From a checkpoint of a small contrastive audio-text model: text encoder layers 10.
Rows from block 6 of the text encoder of a small contrastive audio-text model, named by matrix and row number. Rows with one number belong to one neuron. Each number is 128 + 24 x the weight over its row's rms, rounded and kept within 0 to 255. All counts start at 0. Numbers have three digits each.
After each neuron's rows are labels from the 100 texts, of 14848, where the neuron reaches its highest value: "tokens" is the input token at the peak. Only what is clearly more common there than usual is listed. The data: synthesized solo parts of chorales (CocoChorales). In brackets: how many of the 100.
# fc1: MLP up (text_encoder.blocks.6.mlp.fc1.weight, 512x128), inputs 0-127
# fc2: MLP down (text_encoder.blocks.6.mlp.fc2.weight, 128x512, transposed), outputs 0-127

fc1.237:150110127134115114106107189127107123089107135112092172138137115125109134115097115143118140145151110132168159143100111135153112125091145108140162114142145117162154129121102118132109103117104127111150157113115066159124153122115158119136139081133136138134131116152175142070121131089139102130107118076144105193118113102140134123111141095185155189157129144105137133102156109151125105161111
fc2.237:152122147109133133117110154128112133150140105110123078169148098161127117130099133187129123125157131119115125157139096146130136096164134108117118121136136147121153109119107091083189155142125119129114149105125115165114110086090108133123170085118136099134131120169167148132143137134133106143125098097113171125166072132172093138157163105118139167093103134081106149145157130100128145107166
tokens: "<end>" (89)

fc1.299:073092114113115130109102137125136127119089104088130119119159133097117100120082138104100094136108137129156131198147112107123096111084136111185149098107131153142128139202154144097129147129076102126102158143107089102097135131104139085121118126153112106139126133068143136143146129137142136128123137138131134134121104142114133126112140129149128160129123155128174150189105085130149137137143
fc2.299:131109134134104120102130122138113141144129138137114170078156105136114109161121142141097111118152128089141090153141103162143122042076141098129131124148112136144151129148121115147113104126148139142158168142124108141123097119089101152130122146124094147129109169135186114147150163091142138082105078112101127138124134156185151192127124141121122112128118136142112155102128089150140097127098
tokens: "viola" (100)

fc1.308:132105141111099116092141148128100159086100150132124140128138123185107132082093142087111152148121127115111148136103103109126096072106130122124104120101113159112148106136145157133108169125101110127144163133085140128108149163174121119114105141154136114148097161132134103150189140132139128122090108121158176153148150126108151170140128119152145161137111171108163112089128074163122103124127
fc2.308:133083143127129167078138100136133119144138110174114127159127099151150099144169109124177136133086117148131089136155112135127132157111112096126110090132114144150133131109144126115139143178100094113111088130160160145140138127129156140078106162171211127111112118115129137124120124098089172130110117147120102117173103118116126144090171139112094113157101135139131134139141102100168152128136
tokens: "d" (78); "e4" (13); "a2" (9)

fc1.36:130115160146118104105126174102120167100087127136128142152116138132120141090115116096129128146098105125152115135065097137127167122104124128141146137123086137181138122112110110116120126151073115136160154166099114143114171140119104126126143125128115190161100157154140148151151132131139130124106121136175137185128160150142147102127090114183162165127127155115163115123147109142133072154139
fc2.36:152120085133142131115132136123117103142126139154147130157118145129113095144171097168142152125111136137099098091139129102165111136105132123123155108109182124097100118137162155115160101172140116149143120103128118127154147103129135122152128152090157074079125110124154116157143114157120103094165105085141124147124148115111079145151174162095119074154111137137109106174114156090124173139126
tokens: "a4" (100)

fc1.307:120152121135128066102133183082128140138117106115077135125139173153142158162079163132127157134103129119144116152100116180122142114118078121116181131113092128150196162142134098120128161111074135095151127145123113137116160132107143155107144101136106140121121125149151148119096133159130111126114100134120140155123088123139123087137100149113115180110128155103145121112132113151138114124165
fc2.307:136147112145130123078124150080159141126147091144127145172137168126152137195119133099157196080095120105144116124099130100111168145112095135150141130146148117130137165086172157111154150101144096109121101144132109116138147142097137134094121134099131144089090131097148119141106119101120085152128143141148102133131132112123142112155143161128110103111193106115143118134080124130132143118102
tokens: "4" (64); "<end>" (35)

fc1.41:151118130123138083126109094108134123102111133137144179087109129137170158144088159130101156173102095094139147122148133148073115120146121131135131141105140132136150127146144122164163134137060145121124125129106151087123102183120131146125135084143118133146132117130107105110151132122172122108132119112105145118157133136105143117114096134132131190092095176167175126116124110165159100137173
fc2.41:114112115149166135146119105145122120132167125130176152101117107111167145168114141143060148121108104086105153122138133128112152124141138159095143123138079124153169104100114098112130150114133194152143077128149140151143095176109100147135166111147110127142154112132138106140115167114140146095146125127119134127112136106121163103136068097114147098091085129155126108132111165162108122122102
tokens: "d" (100)

fc1.376:155097147148110099080101177131117132103093111084140129139181162172143182140118153133118119165111091128126165172146085124145139096133120154167156138103114142124127122163130145126118152151083143118120143106098114114127159135129120104103134099130125126138122159145140112135122132113152139132100117107107123174155088117106115115128148133098142150135115151091152119115139048087111095143155
fc2.376:148129156141085084153158132128101130108133131094164111164179140123164148156137113142084119117126135141142154149135098159165131106142132108116165094094120178061137109122110135137133111152119126157063141126163136123123109114155119129134152180151120134134112140151129106158118117105153109096148123161111161125146121153067120137128106109110149094100162140085149102122109105102118147108138
tokens: "g5" (34); "a3" (33); "a4" (12); "e5" (7)

fc1.380:165143124112135079107108130139135139116121121110099174135132127183162128156113148106125165123152102105132176176124117162111135092124110123142132094111144168114121110166119123159108182116121090115109104105135135100132152140130172123122099101133137143138118134100146121131135162134118129190106121105159173119121071151107134086123122122160092139106117158097148113127123061139123122135169
fc2.380:158103160131129147124079110200137121145127123150114130114086072124076096096131085134112097132114148120145141121125109160131123144110126120076079112156114102162116121130144088122133130183088118115118127155152151142085126127159150138137144158159143127129131128175128145111122148121124158155109090117130105131120095122159134153102157109133142179185095136144102143134167122138139121146126
tokens: "bass" (52); "<end>" (48)

fc1.361:103145170103147121107133093112160168129112111106080158164119110121107091100094125167133141158123092156127164138121139102173094100133112167145153172122115152124158160160145156136113101125115133136160161104106123140083124165157129100126110102151096083150135118147113144120154093112148104158080148154115127164103140108130143136121138115142120142149152187107105127114156154116131149110148
fc2.361:155143154137167113112123086086163150115111101097114144117124115092127089097130133119123143165144108137155158136132109150137109124133111172149135148120156136138143159158136137142129109114101169138134106103113121096082116119163153108123110093127118124166125072129167138130163115111171101205110120172104129171097117116113139109113131092112113129134167155138088115139157140125169122122082
tokens: "a" (100)

fc1.446:158135110109124125133096134125131143072113128106075155124156156147174136105108143114115146134169110120124125143134069123116136124134124130145107127088099126163139169152101133139119127119120105142184107104118091168131109167185097119113088118118115133142096151100170112132105107181143149115125098130143097129129134115127174121114093066122137135129122171163149148132139131134166097132166
fc2.446:105092108171137143131123147082100152128129128121163121195162112150154124177143116132101136091138142131126125163141131142131127104128106125108175098120151157142179060116135120132100116111151168128149134120147118134144128151092152123146201127092140134137148124102172099143089147123139146085163147107127123101142110122105102125121112151123162091093114128133144110124106164123109133136085
tokens: "f5" (63); "c4" (24); "f4" (12)

fc1.230:143126083085136088082147127096153135142114097103130167116150169161132135130111134130146169140097165156122149184109103128095116140065075133161146120108099141154123162147149144143130126079111098079127118143142128112132172114125119139131101108139112132118125132122124113136104115173114139176138127119136157123098074115105124085161130138119095180140135159116139125105161127130129136128126
fc2.230:128120121147148091096096131145150124152128126136088154149140137159133087112118133116098128110177112107147129134113092157150157098075128136101137120115124172103144107085127104149168107140093123126139158112103080126163138061087162097132107143141132135111079139182126134146091157089168130130142134136123121108155131107156127163130155126114170165135156154114118122108167131142111130155136
tokens: "#" (67); "<end>" (33)

fc1.480:122113098117103112102102106119078170108119135126090127140131130183135095091085142135151139140114106132149126131105124123121117068110146139137136113130148162177132124100147159122119111120094137153122137127136100127099133142104172140107139110159153120147118151134119088178066128139136139137098146128185170163117136115080144123114142106175135167133144139137147176091139125139163119154089
fc2.480:120112117127149145161088130124109109128142147163162056119102114120120081125129145157187135102133135176068115109119143107126124120122118186163146127148148145133115100111150110094142122202095133129117122145129140149122088087101125163115135155123175130140152129112152126116140140130113134136117118169131103110147159121145137125171166118119132109114075109117094120142142163131115156138092
tokens: "c" (74); "a3" (26)

fc1.348:148115120147115145123122121108153162098057139104114177139112170120128109120078135126082125155168112109153117129122108129128133130103141118126115139128105103144185155167138121160120100111149116116134155142130069113109172183160135108136126095102130128150120123143119136138089112134169129100146130066158162168118109118106098120091101150160157157138132129153169144114134106139144106124144
fc2.348:125149152132155167099156138150145134118139111135143162128145153141140144167041130129145160126117106164140154121132127104106194115112105169157133124131129126130141166116119113109165119103148109136086107130139120121115094155147130140076074143162149127130140146084114103120126138105131121116110146156124150112167144100084139137156126168118113107089137076073099121116110120130113160141127
tokens: "<end>" (92)

fc1.411:142133107150138153100142108090123162065122148112120138142164149154100109110102133100083104125160087154179120203094113129113139116086131134141134133129113121104144146139132148120122117122095114154138149130140142138103146141148143152106102125134115125164117133102174108127094164127130103128138149106117134165121111123097152136156120130123072131137126169119188148121172071173138123149147
fc2.411:139120141138105144091133094134097139149119123114123151112144097139113102150130141144112105128171122098143085149152115141144119066070145097138120120166129137166147110129099114128114113113167152135146176150151142150105087127117117148134139147119111154139122148126188119104144155086125142107098105119113100134109143153191158201133134149150120110122124105147104162099119100147131082104099
tokens: "viola" (100)

fc1.489:123121145139121100110132176127148187101123117114109150164130140165126161061090101100117126149101118139111157159106123111112100101114139125107115136088114116122152132151131156125120196132111099148149140134101153160121164171155146115112091172161135139125099134158131103146098153149122145108116105124147203142132132117101103136119093161133112140102101142095137100118148098130098136143147
fc2.489:143103143120130125092103100144155099131152107137130135147117117123129112159169111123164153102099114139125113131122077135132161182117106122158125082131105151145076152093148112122152159148093107097121067149164172132131124110109138147101121170163185129104126123131135125135120126098071140152128130172127110081150126115132152136117171124136120091166138113132123081151129121124170148137117
tokens: "c" (52); "<end>" (48)

fc1.177:131121138159153107117128122103088143095099109103115184141157128148139122129079095082105140128126129149106140157148120145120133156131111141158178127137106167125121118163137137160111145078105147132121133161142073100111130172113135095136116104109128131167127169124133146153122117118186137104137127126125127147177086131160139117145122084127142143118131149126148150153120044123169099112131
fc2.177:164119113139138143117123131105109118134144135064186144117155097140148124181169116163107128113131149111165140157128124147125121104111115125107124104113144157125173164129103114159141131119124192101108103102159149122144129167119130144140151097148095123133211103140176088140121107077125127125172108099098161121140107103112138124110108130113126108109128128118138102129106177137131147104137
tokens: "g5" (73); "a3" (21)

fc1.412:118096142096080107100142148101119150113098144115121164166150160178113165116135149113153137124145107124103158152128098158148118127105093151172129118101123157123166116140135113161106136133090109136184101120109066091123160141135136116126072124148145111137127111133138097128092124142163107130135124116131163130146142116091115123134135104120136131160133177117135098102137042131134103133132
fc2.412:142131086143142148123128108120175105143158146159133145071091123089142111133126133095085154094116174149149131130078153119137107120104135109136151159134151140107121178150148132161117096135114109067116174159138152114137125114077142108126075127163128171110113151121120166139127136109141131159142111166165069109126128125148119129115168141112126137146120116131133099118164159118147099132124
tokens: "<end>" (94)

fc1.279:119174109067125074125164157113107135122141121083120148140157198139138122087135122126100149123169168117151141158154113158098112105126142147129129112086148129132127145185105153171105133103120130105117135102107133108114183138152160130144112131117096107127123133128154123155091101177136137167168154119133155115099101153117129098123164104112115159128145156129132139119146121109151144150106
fc2.279:126210124158135138171146144142119113095125161128134097113158136123150160123125169136100121151150106118145145113158100150132157080161144153131149123094152171070126108143090142137134127131127147163104179060071125101154085092144152100138106135108118101130081130134122152132145125122140140138150131140099136124161134130130123147102102130131138103115109135082133113097133130144108097128129
tokens: "f" (85)

fc1.57:140108166109081136112136135096109185101100134147110156155166131165133114112074118105104139174111107129150144112119131131115141105138112110148132120119112145158156095154148151139078124150117129128115157156138094129121114123123170086098128135122085150181136126115147147133160114138123110134091088126147096162111131136129176196149118121137145166129128133131158198123138102126138124152101
fc2.57:072109105130124150189148112147114118138127159155135071113126139125143083121153142134128135134114156159069115108180158118144110131147122114125127116142134150124137097155134095137135088167131093136104147121118136140144124121127140145141122140120141128117153159127090140147133132185089157042121092121110137104132135127090094130137146130088107130132069111124126139157129149129097151174159
tokens: "a4" (100)

fc1.143:126127137120112156120148083107144157136105107094089184176151132148135106098086129139118168148128129166133155145106130103165100077119127144139153140107113148140157124159165130156112107115125129143191150106120133157070131150143149113131099127170088075164126146148164113110122109096124096137085106134124124163109118124131137115126134127140135114132159191102114138111148127091132139119116
fc2.143:155146148140170121114121086083156146123115101098115133116128117097126082088142128117126134170143114140145157137128114155146105133134109172146132146126159139136142168159135137150135103115101161135135111103116124089086122116158158105134100093130118118159124080129158138129157112114160111215096122172107127174104112108112138104113134102107112130139166150124077112131148143125170124120087
tokens: "a" (100)

fc1.114:138151146118118136101145122079121144116095132106154118147136152171136149143127161076151134178098128146137127146146119123093093146112091128154129136094125135194152159108146144103125181075146102123129083164094139108093118173152125128122112122134114151124093106098144100133128089134128100149122117141122164168115133102094123120116148142151116124136169117146134142120129067108170104100126
fc2.114:120152116135141197170136110155138104138150152124173116144112133111100112113120147181126115121111162092132124111137116129143147108185123126144100089112143133112117149138099138156153136179120129113092148093096125141134118090097134130149113106089180085088162094150111160123124087125093115151159138128142147077150133142120104144117144145105147108170096118099127135150142171129111156140144
tokens: "e4" (51); "<end>" (49)

fc1.432:128088114124131131124135135143073134118105118099119131131138143144101129158113109122107117160160117149195155140139091139109123097124096152146163126124119132135159112133123108129120189121067104115171132081104103099073135148119117130124067104143121140136107169104146180113120161112131132138118099097102136182152092137096136121137071099119126140130133117119139105147115083117129128112146
fc2.432:147148112186091155142136143117100117093142181104157106151132137134166149153142122111080111130083159121151095132124101186108147136135143098109121077110129155150137111114119138119116139105132165127077124145129135095131119169128136163130183128100121151157164106123128109141120095138138142122203135108130139109141099130128156168106124122144154099109111099129152111114081145138147109108134
tokens: "g5" (32); "c3" (31); "e4" (26); "g4" (8)

fc1.444:138149124130122117134163204148143167106104097122107148147148129141137101111129121113115154141111099113198126155125081105118140078125106112105156130086114116138115152133149126105123130141098107145092169157093144100141126137162150129122093128111106138108083132121091129088155094111134088191118076109137115116164121128087132141121107166119107139135153154113157160115120114132109140129111
fc2.444:099120137128121151131168122167115128145130092141127117158162102149111044134139120124160130108115152106141079111169150138146130128130132080082132120143109116152132158128136134119155096148130099129077162194155109168158129146150169138142139139113130105085110122102088124125113104140112142112116135101142100130146116116122106134145147171106084160152118121166140172100094152119130140115120
tokens: "d" (83)

fc1.48:147126119157112091118118123100098141113081110099116124118182164168160117147119144117145148142153095125143149144130109112132096118097076107160162150098132169168153172160124115099121111121102085110137162136135114132096147154148159125121107115127086162162085156089162090129094119130133130170115100126128134148121107087103126102146138138137124154133146158104155132123124086118153098142093
fc2.48:100108130133149102126126120131146101141159105140162153089185142135160107143146112132115120119150130129129086148133120125139126143121124124147123135101128132131155104153124080183182065141129116093148151107114133076132146125088173121147088159108162128146137152115093134139109123104120145128121127146141103059175160101139135147152136155117111108125110121105097082133153114113091179133152
tokens: "4" (94)

fc1.89:136104133154083109127145169123124160059114134107065101150144152140123145122129136104069129163136108124141126145131133147153126121137104116132138177126106121130138123141129146165125118136071127135113168093120146141077159137118111104114149144085102144145131183140150150130130125138142102117127086126118131153103124140104115107093098092144142149125139184110164178147179102122101114127138
fc2.89:114119132124132112115119130153122116142141131162171076071132109131112128133163124133137128143094152162073085114139135144119116134102163088147117127107104115158112089122112117129107110117121133128155132137118149159119141120106129197169167151140130124131157129111106151116137156173124164059118108131093101098141154136131156166150149149115085144169063111153119114133132166120118116149130
tokens: "viola" (100)

fc1.383:136112117144096115124140187098110156066115140148065123134126194126121138106082123125088107139136140121146129120086118128145151095109114126117136155095105128140135141141127145134087128143092101128127163156111122085100161153156133109107144157120112177177109186139116159135135115137141117128098098151153140145099136142116146105106093107155155146108162140096137122119145099143141098158111
fc2.383:128109125139146122120104146152131103142148114161133139110098108111125089128158092144122116085096149121125103104144138152136094111152152098081134117127167122098101122143155133111163108225114121117135159128135167160167142104107172137136128176127137103051143136143123135125111137134106121109122115150135119111139126128144092166123163151071116122153084132114117102144129167100124150135140
tokens: "a4" (82)

fc1.155:129137108134099155189134102141065130097085122121109158114120129162157129129086150123121162127123108113133102126140107136136117122118108149103168137129120166141153125145157151130120147106105137121148129134115103138122139119142140111121071127126122098153123141126139164068084171158154120146134117102114115137136109128108101077139115130117109100126138161165170158130124024120137112102116
fc2.155:111103121136153121120084112101117134124130147146154085165108142097159093129107122123140137097056109133087102111132137157130168124161131174138168130123111159177135132099144139120117107169121137140103125198100143139133122122145148155104156171109181120176113111124083132120120124168119125118101177180120150131119152094117124124129086104148154118118116114129107129111128131138138105131115
tokens: "g5" (100)

fc1.496:136100101123120121099091129131136129137128097098104143132130111114122109119115111096135161131138135145137149160112143143132121151104090122119109115139148125141100151153173137181064133095127088082107090126159144103089164153154121148122119129140121141156134176117137124139134134125113163182102125070137126144101065135088148085113143139195116157138173127143145151121114124158150129137113
fc2.496:110131158128152139165115088150130102168159126123150147166134098132119074141116096142143141108162111090133153143164128109110115150135117139122071071158123135144121133113117097106167151151138097099102147134091110102155146083102181114142094139103143122110133099134159126117092138137111157153122131111142128102152134156135139169178180137129111152126104104132105112127121134130092138185115
tokens: "<end>" (100)

fc1.23:112138167132098140170130175126073185098082131126091102141131123163132120080109156109117137150131127136155118128134127127164098068127130125135125127140173136140160122175131126124070118140120122118125180119101090116128119147114138122121109108120093135144126150149161142107158117101132114135092092115108123163129089144101120115106142115125131143138122194100162158111154115135160110136083
fc2.23:090120138143127147151175096154137117118106137146157093111110139128091106149160138121154139153117140143076100115162133136150121141150107101142143126120087154152129120130117119141142079130114129151088132142125124128115130132132136152142140155106144138118178132099080156144148113168090140046125117166107132113160155118094116149143175153076088115159093102122114148162134158108126134155164
tokens: "d" (100)

fc1.389:121085164108125137146110163111114181071108133116083148167166146154166131106063146126122132175129122141143153132153139158111131099114121144145135112117160139141168122177155140151080101083122122126153154104109109124104118134159131144121115143118116125146109130114145145125103149123150160144095111116127128123131149103097156110105121129172119154163125155097167185125110129157139138177119
fc2.389:101128126125117182180179123129138139097108151137148103130143140141117131131129165125125114163079135151112100109148122088134126132158136108116106131129112136126120070109124136122087097123150117136143144125098138149133147141092098145147131150103132123121148167131091131157154103180073151062116117146128163099136145148065118143119102150161119112148087116120171127146124168123133123177142
tokens: "f5" (54); "c" (33); "g" (12)

fc1.313:144124126162127123118121144080095181098105096095107139187145158152143122141094116089145124113134104131157143136113103150115132129114120169139156132147158150168144149127151148128107159113128119131127127158106097148117143171149147105102141128122099152128115133088123087113080121144171119156106137123160160193113109108126147125088134131146114145128168137135157136116082092153175086140105
fc2.313:144108147112117163127142137111110148108133168128115110157152124153080130131151131172159114141178135099130153083135114114128151088065132192109120130146133160134143135084095155088142145152110169147165137120132103169120138130110087072132160139120137088127155132173168135123101134096123133121136113108109167142125162131152140177101119114131149107129104119123104139123109156137103109109121
tokens: "4" (87)

fc1.53:151144137122155133144150149114120165136039091138095175157114153140126127143095149102082127179100098117155119145149115138125119074142124148101123128129128106120162104132145133127110164093124149163151134120103111140081097173160108145148125137114092110131112118110127138098115143129150120108127073066103109144168130116113126136128146154135127147122139146141119195143155112115137139114121
fc2.53:129178099120126175159200109134115130118113137143151124121125124128158123144138164122127144171078094146135091146177109098114112130154146117167155133113124105096146101141118137116096129103178133145114130125105157151172086158162130144138083105160136113127118097082112107133179104162144137106130112117117113126149138137104112125146122142106086113083103117163137138142137129076148120119110
tokens: "<end>" (75)

fc1.28:152117126126072121127125123094085135087120129141091099173190118152145128133112152115154126139148127131139079139143098155150110105123152107155132152097162155129138114129128160140129115130118124123118116089101130099114132133112152142095124136099145119157086152084150145122188100122132125174120123115108100131131156126114165126111120130175114132137161186116179142121132062102164105116137
fc2.28:124125139141139155136115129141096131129130125137160086127133113129099095164131111109192091104109131130127093100140118147114134126133157124147120152162079131194141152093105109078149106144162167107134165199088110175128109112073108133142136126124121155139142142129123154094142132125118120135098120131118095132146134123185157165137173119150118124156096086132106152119120147129141101122113
tokens: "d" (78); "<end>" (22)

fc1.166:144092144112159107146153160105102138084159141105140152137093097158133121131095138105127173177146152161094152173093070105150147096103105111151147139099134147136141127140161144130136124146116095148171154089138107124115122174146155124142113149131136126120120154117142144077135146140137114172106114117117146183113108145127107122129121088150106112148168144142122167156105116094086123111141
fc2.166:142139136137157117131114095077154158119106128095125150092139121101123078090131123130132140171150127148151144146126110162139107105130117161132123132130185141132160169159144123141134078121107157141151113113122104088112116119148128120126088097134117125177113097137168115144161121113166109174088114167113136166109119097117130104119116096100109115118146164135075128128149137137176126137065
tokens: "a" (100)

fc1.269:105117092134159101133162185138129119118084106100148132147156144109127090084103120104119151121135161153137132184125125102134145133120061130141157150105114139164130138154132117127137106111078120132093147171095117128142148098160148135140096116121121152143121163113099135144121114184133130145162139138128131113117112111081125117174151120101103191124126122100139132121148124130089153163078
fc2.269:131139136132139117134152140143115140119154102138140114181182108138120098158093118149114159111151113081148118120161113115161146108147141111112121147117123127112168111102104121089169129140152133165099206141087089174169116091102143120130133123074100106109125120151150147118133122107157100122152118109125114119161169130131143161173144129117119150094116114122116125119123148120053138131110
tokens: "<end>" (100)

fc1.196:160129145110129107105163113129128165116098068090101112141155138139115092136111139130134168172139091132119121146126098109145093092077124138125154144084106174136164129159127126155134135141109085111180144127134139147094123177153131132098123114144094131133114119151138112089140123162122091142075106115137153139127108137111115123144114096103146163148151166140179137122109088109146090125152
fc2.196:144152147144174115123125079087161141127122112099129135103121114091126092079140119131120141157143118144144158140132121156136109138150119166140118140124164130142142163151130124157145106119097164145138098102114132092097108124165132118125109087132124110178118075132155132138168106111164107198103132170096123158104123107119148089115121088117111113121155149130077111137157141133171136124081
tokens: "a" (100)

fc1.18:138100094128095090084103122118110159128099151103128156111109110109114098129121118084113101120158147137134090152101089141159111117082104103148136131139103124160136168163154152158120155136105096115123158152138135090065142133136136104114144147143125166182103160095134127141123155102135136154109104125154110142113120130139101140068153141144128151149160130113131169133147071134167102122122
fc2.18:116121148140122142148133122142100128134162122137125153137150096113103134165114131147115115114178105085145139131144126134152147083100151143135123132190124144111143133124075113113113118119148150168125181123141115153118082099085114125116120126130104144137142147139198140116142179076131139102125099114095097139137155148182152196130126123135119100111111097136092136102122115154109089093125
tokens: "viola" (100)

fc1.81:163137149136101115146098134083109156133120129168128132181140151139146144146115148112126128149091116140151124116108143134139083126121115134121166131125169140133127111148159180134115162131118102091135122138120121088090143146139134142113144116129127138135087159091151141098128116112147131173099125112158128188089115147129135084118100132134150121136166195120197122159120061103137101121135
fc2.81:090156101171146129133109135154114105144156147146157106130130088117098096104132144106135144146087141082102110123124156125151141124112148128117119126121070093150132122081101151131125137153104124155155145178085135152143141123131138146162128156118145099139106107156105169135111127114107177139167150101137081130114157121146143157145123146139133148153086104137106115094151174155062096134120
tokens: "d" (69); "e4" (18)

fc1.135:163113150111095121123141119124103128099121119102150166103126125157106108152080176098164136127153094128172150156132105097126133110109109122116129150125143134091098127163108142135120137122068107121161154147126090124094172162135137040128098115114117120114104167122163107130096144140159138146123119099131147153140085144100169138161124116117148169156119152113139160163122101129112122127124
fc2.135:144111143139121151157131130139098146143141126135172119134145111156131118130137096149125150131053156139143155147140132168148109121128146054096078120115104145115181118123129110157113133173131099126111133113144124135117141183099118180137084130163118150102146118152104096158157096135131096110091073115138155149152129092107123124156135122119128103133104147134141119102104138076142135100146
tokens: "bass" (100)

fc1.224:148105139143125122133122165100128162078086105091129196190134188139130110127110121106121091115130111146174125117110095111150146103147113141122136135131125123184176132145137134164143149122148126117157126138118093105088138175156109108146108112104139134162117133114106130096077118119161092128130141100143157147133105111107107109080114154151136112134153133123165174119113101130150129119140
fc2.224:121118155127128162122144124117143126126129104118162130145119139144121153171109136137181104135117106126099093092161139119114135141151114151128117124155130062149159165120136124097169144131172116146113087139164123118097112194149108115122141148137159135130119134087115128136117155110115123077106107148112157119162130115131089158117149151100107092091123074108083149145106132116145161085178
tokens: "4" (57); "#" (36)

fc1.331:144106137152133123125103163107115206117129127128138139122147114157133161140065089075140145148102072186147149162117126099104121093096112152179103118133110128139138115121107141107089126112129155152119138113104130115111151110142112143148083131145122151172136155109165135142135129111157136150106135099113132123138100163098173142146146115174150146121142122095140129119139119123130098186123
fc2.331:094141121164071096122127130114086136129143181110144087121100115117114176083137095121137101128134144159089138130143147168158117149133171129144120099116134134112152109127110115114097143160159121164126142106100144132148139139142161131148110173158117166143143108141122132147097150112147137086137167150133143135136155147098126181093141098109156093118136089089100065114140121142116119148134
tokens: "g5" (48); "g4" (17); "c4" (13)

fc1.111:109170115111099130149158142111098149121106145137125131113154142159157137140102165105132176192129119126135132153137132110122125068130081150165162127094116131112182136155112157140097169086119120135122171112105126131127117133149136129100072112138107111150098132089170127137124123138174139138104101118104114173135126159133154130140134132107108177110107149112137148118136073128116079120111
fc2.111:120154136127105144085130151094127166111098156106117098155096144131088183124106145117125107148122127142124111119134123154136141114105149113135161137131133114141177150115122144095115153088176160152147116129121091170126108135134076125134152091134124120135099098152143127124105145135177089087159145120105149190115108107124083161071142124119163143139133126110135167126137110139161087100146
tokens: "#" (68); "<end>" (31)

fc1.335:126152170105095123139144158131095135139088142128101125124098137134096143102133132082126113159120135109145114128083140155122113099091100109141121120105152117150098178117147150149083187147094123139132152131086140080109131130134139114134100138124144159144071113094105124116158146140119092155131083104136144140137146160120150149103173138154084134153154149149136137099181085146151118150114
fc2.335:131138121145107169136157135140095119144120133156128067146085125145113116135159098138172126106093162120128099077126130155145153132162142080122134095130123144137110186103112160100123129209115103142095133162109132135170141104144131131116127131116142124102130114121103172135132076168071132109131145116146134159142119142144098123102143138119099118159110103130138146141098139082159123113137
tokens: "d" (100)

fc1.116:127122129117106108074138139100159137089110108097096173153186124160154109130079149139127167145176126117136140172117094108117118137108077124147144108088126132144139134168141107142098162073145117113154092087156114135107126167149162105079142095143141121117119122107128097107088131116121143149127137116164141142110132094130113102126096132129117128112148160137161131128114119142175137096113
fc2.116:081141098109133116125086158108110133167145146133143132099097118132162141097127155114137098080106120117116084130127150142121125097150135151135165101141168117116167091134144122106101097191178118151156149145108140163191115103111117166151129119125158120132096084119146122111120135157157108111126179095137099112124128171164094129113122113113162140096103141127140138109161131148147132140115
tokens: "c" (59); "f5" (33)

fc1.72:167091154111149132152142110116113182112116117118106131111148129165125128133085136125128171140143126138105203146114079104093125110122097078130140156077116146130109125147123104153139137112118162140138166129127121140125146164137112130112117107131126124118126130122166120155095106133150160113102125136118121193126130132115120101152105142143121193133108189108139176146146058115118129135140
fc2.72:164108130141140135113110126121125111131143124085154176089140129132142099167129122155107182128165130120143169150115113138137118128093120119129139123127133132105154185158119097161146122092127137118119087113194122123123108189100136135126084077151097139119163121124185099130146140107151111125155079116126139137128113084089143119133120118107121103113137137149122102138090139133179146082121
tokens: "a4" (76); "a3" (24)

fc1.54:152146118137097146123151140126112137107119134140125123126134075140145138103131155113112163173109123136165121157140096086139117136128122119156162108078133124120136144199121155136085157124151125124099133126135135130121121127164139133141071074158129109128097110117151140113128101103169133178147138063141099176111107160099123103118089088128121141128121148154172138098142093128115103094107
fc2.54:123133102113142182113120113088151118141142158131164111083091120145139153156124147114208145143130143154128137128130156095088117141120101160173096112155156115161143169131138157132108123133161126079114098130126143064120152161126126119109086091139161159150142136065158140123125115121098162158086137116135124142121120139139128121120137149141103127133113078111122123119099127129153100144133
tokens: "<end>" (100)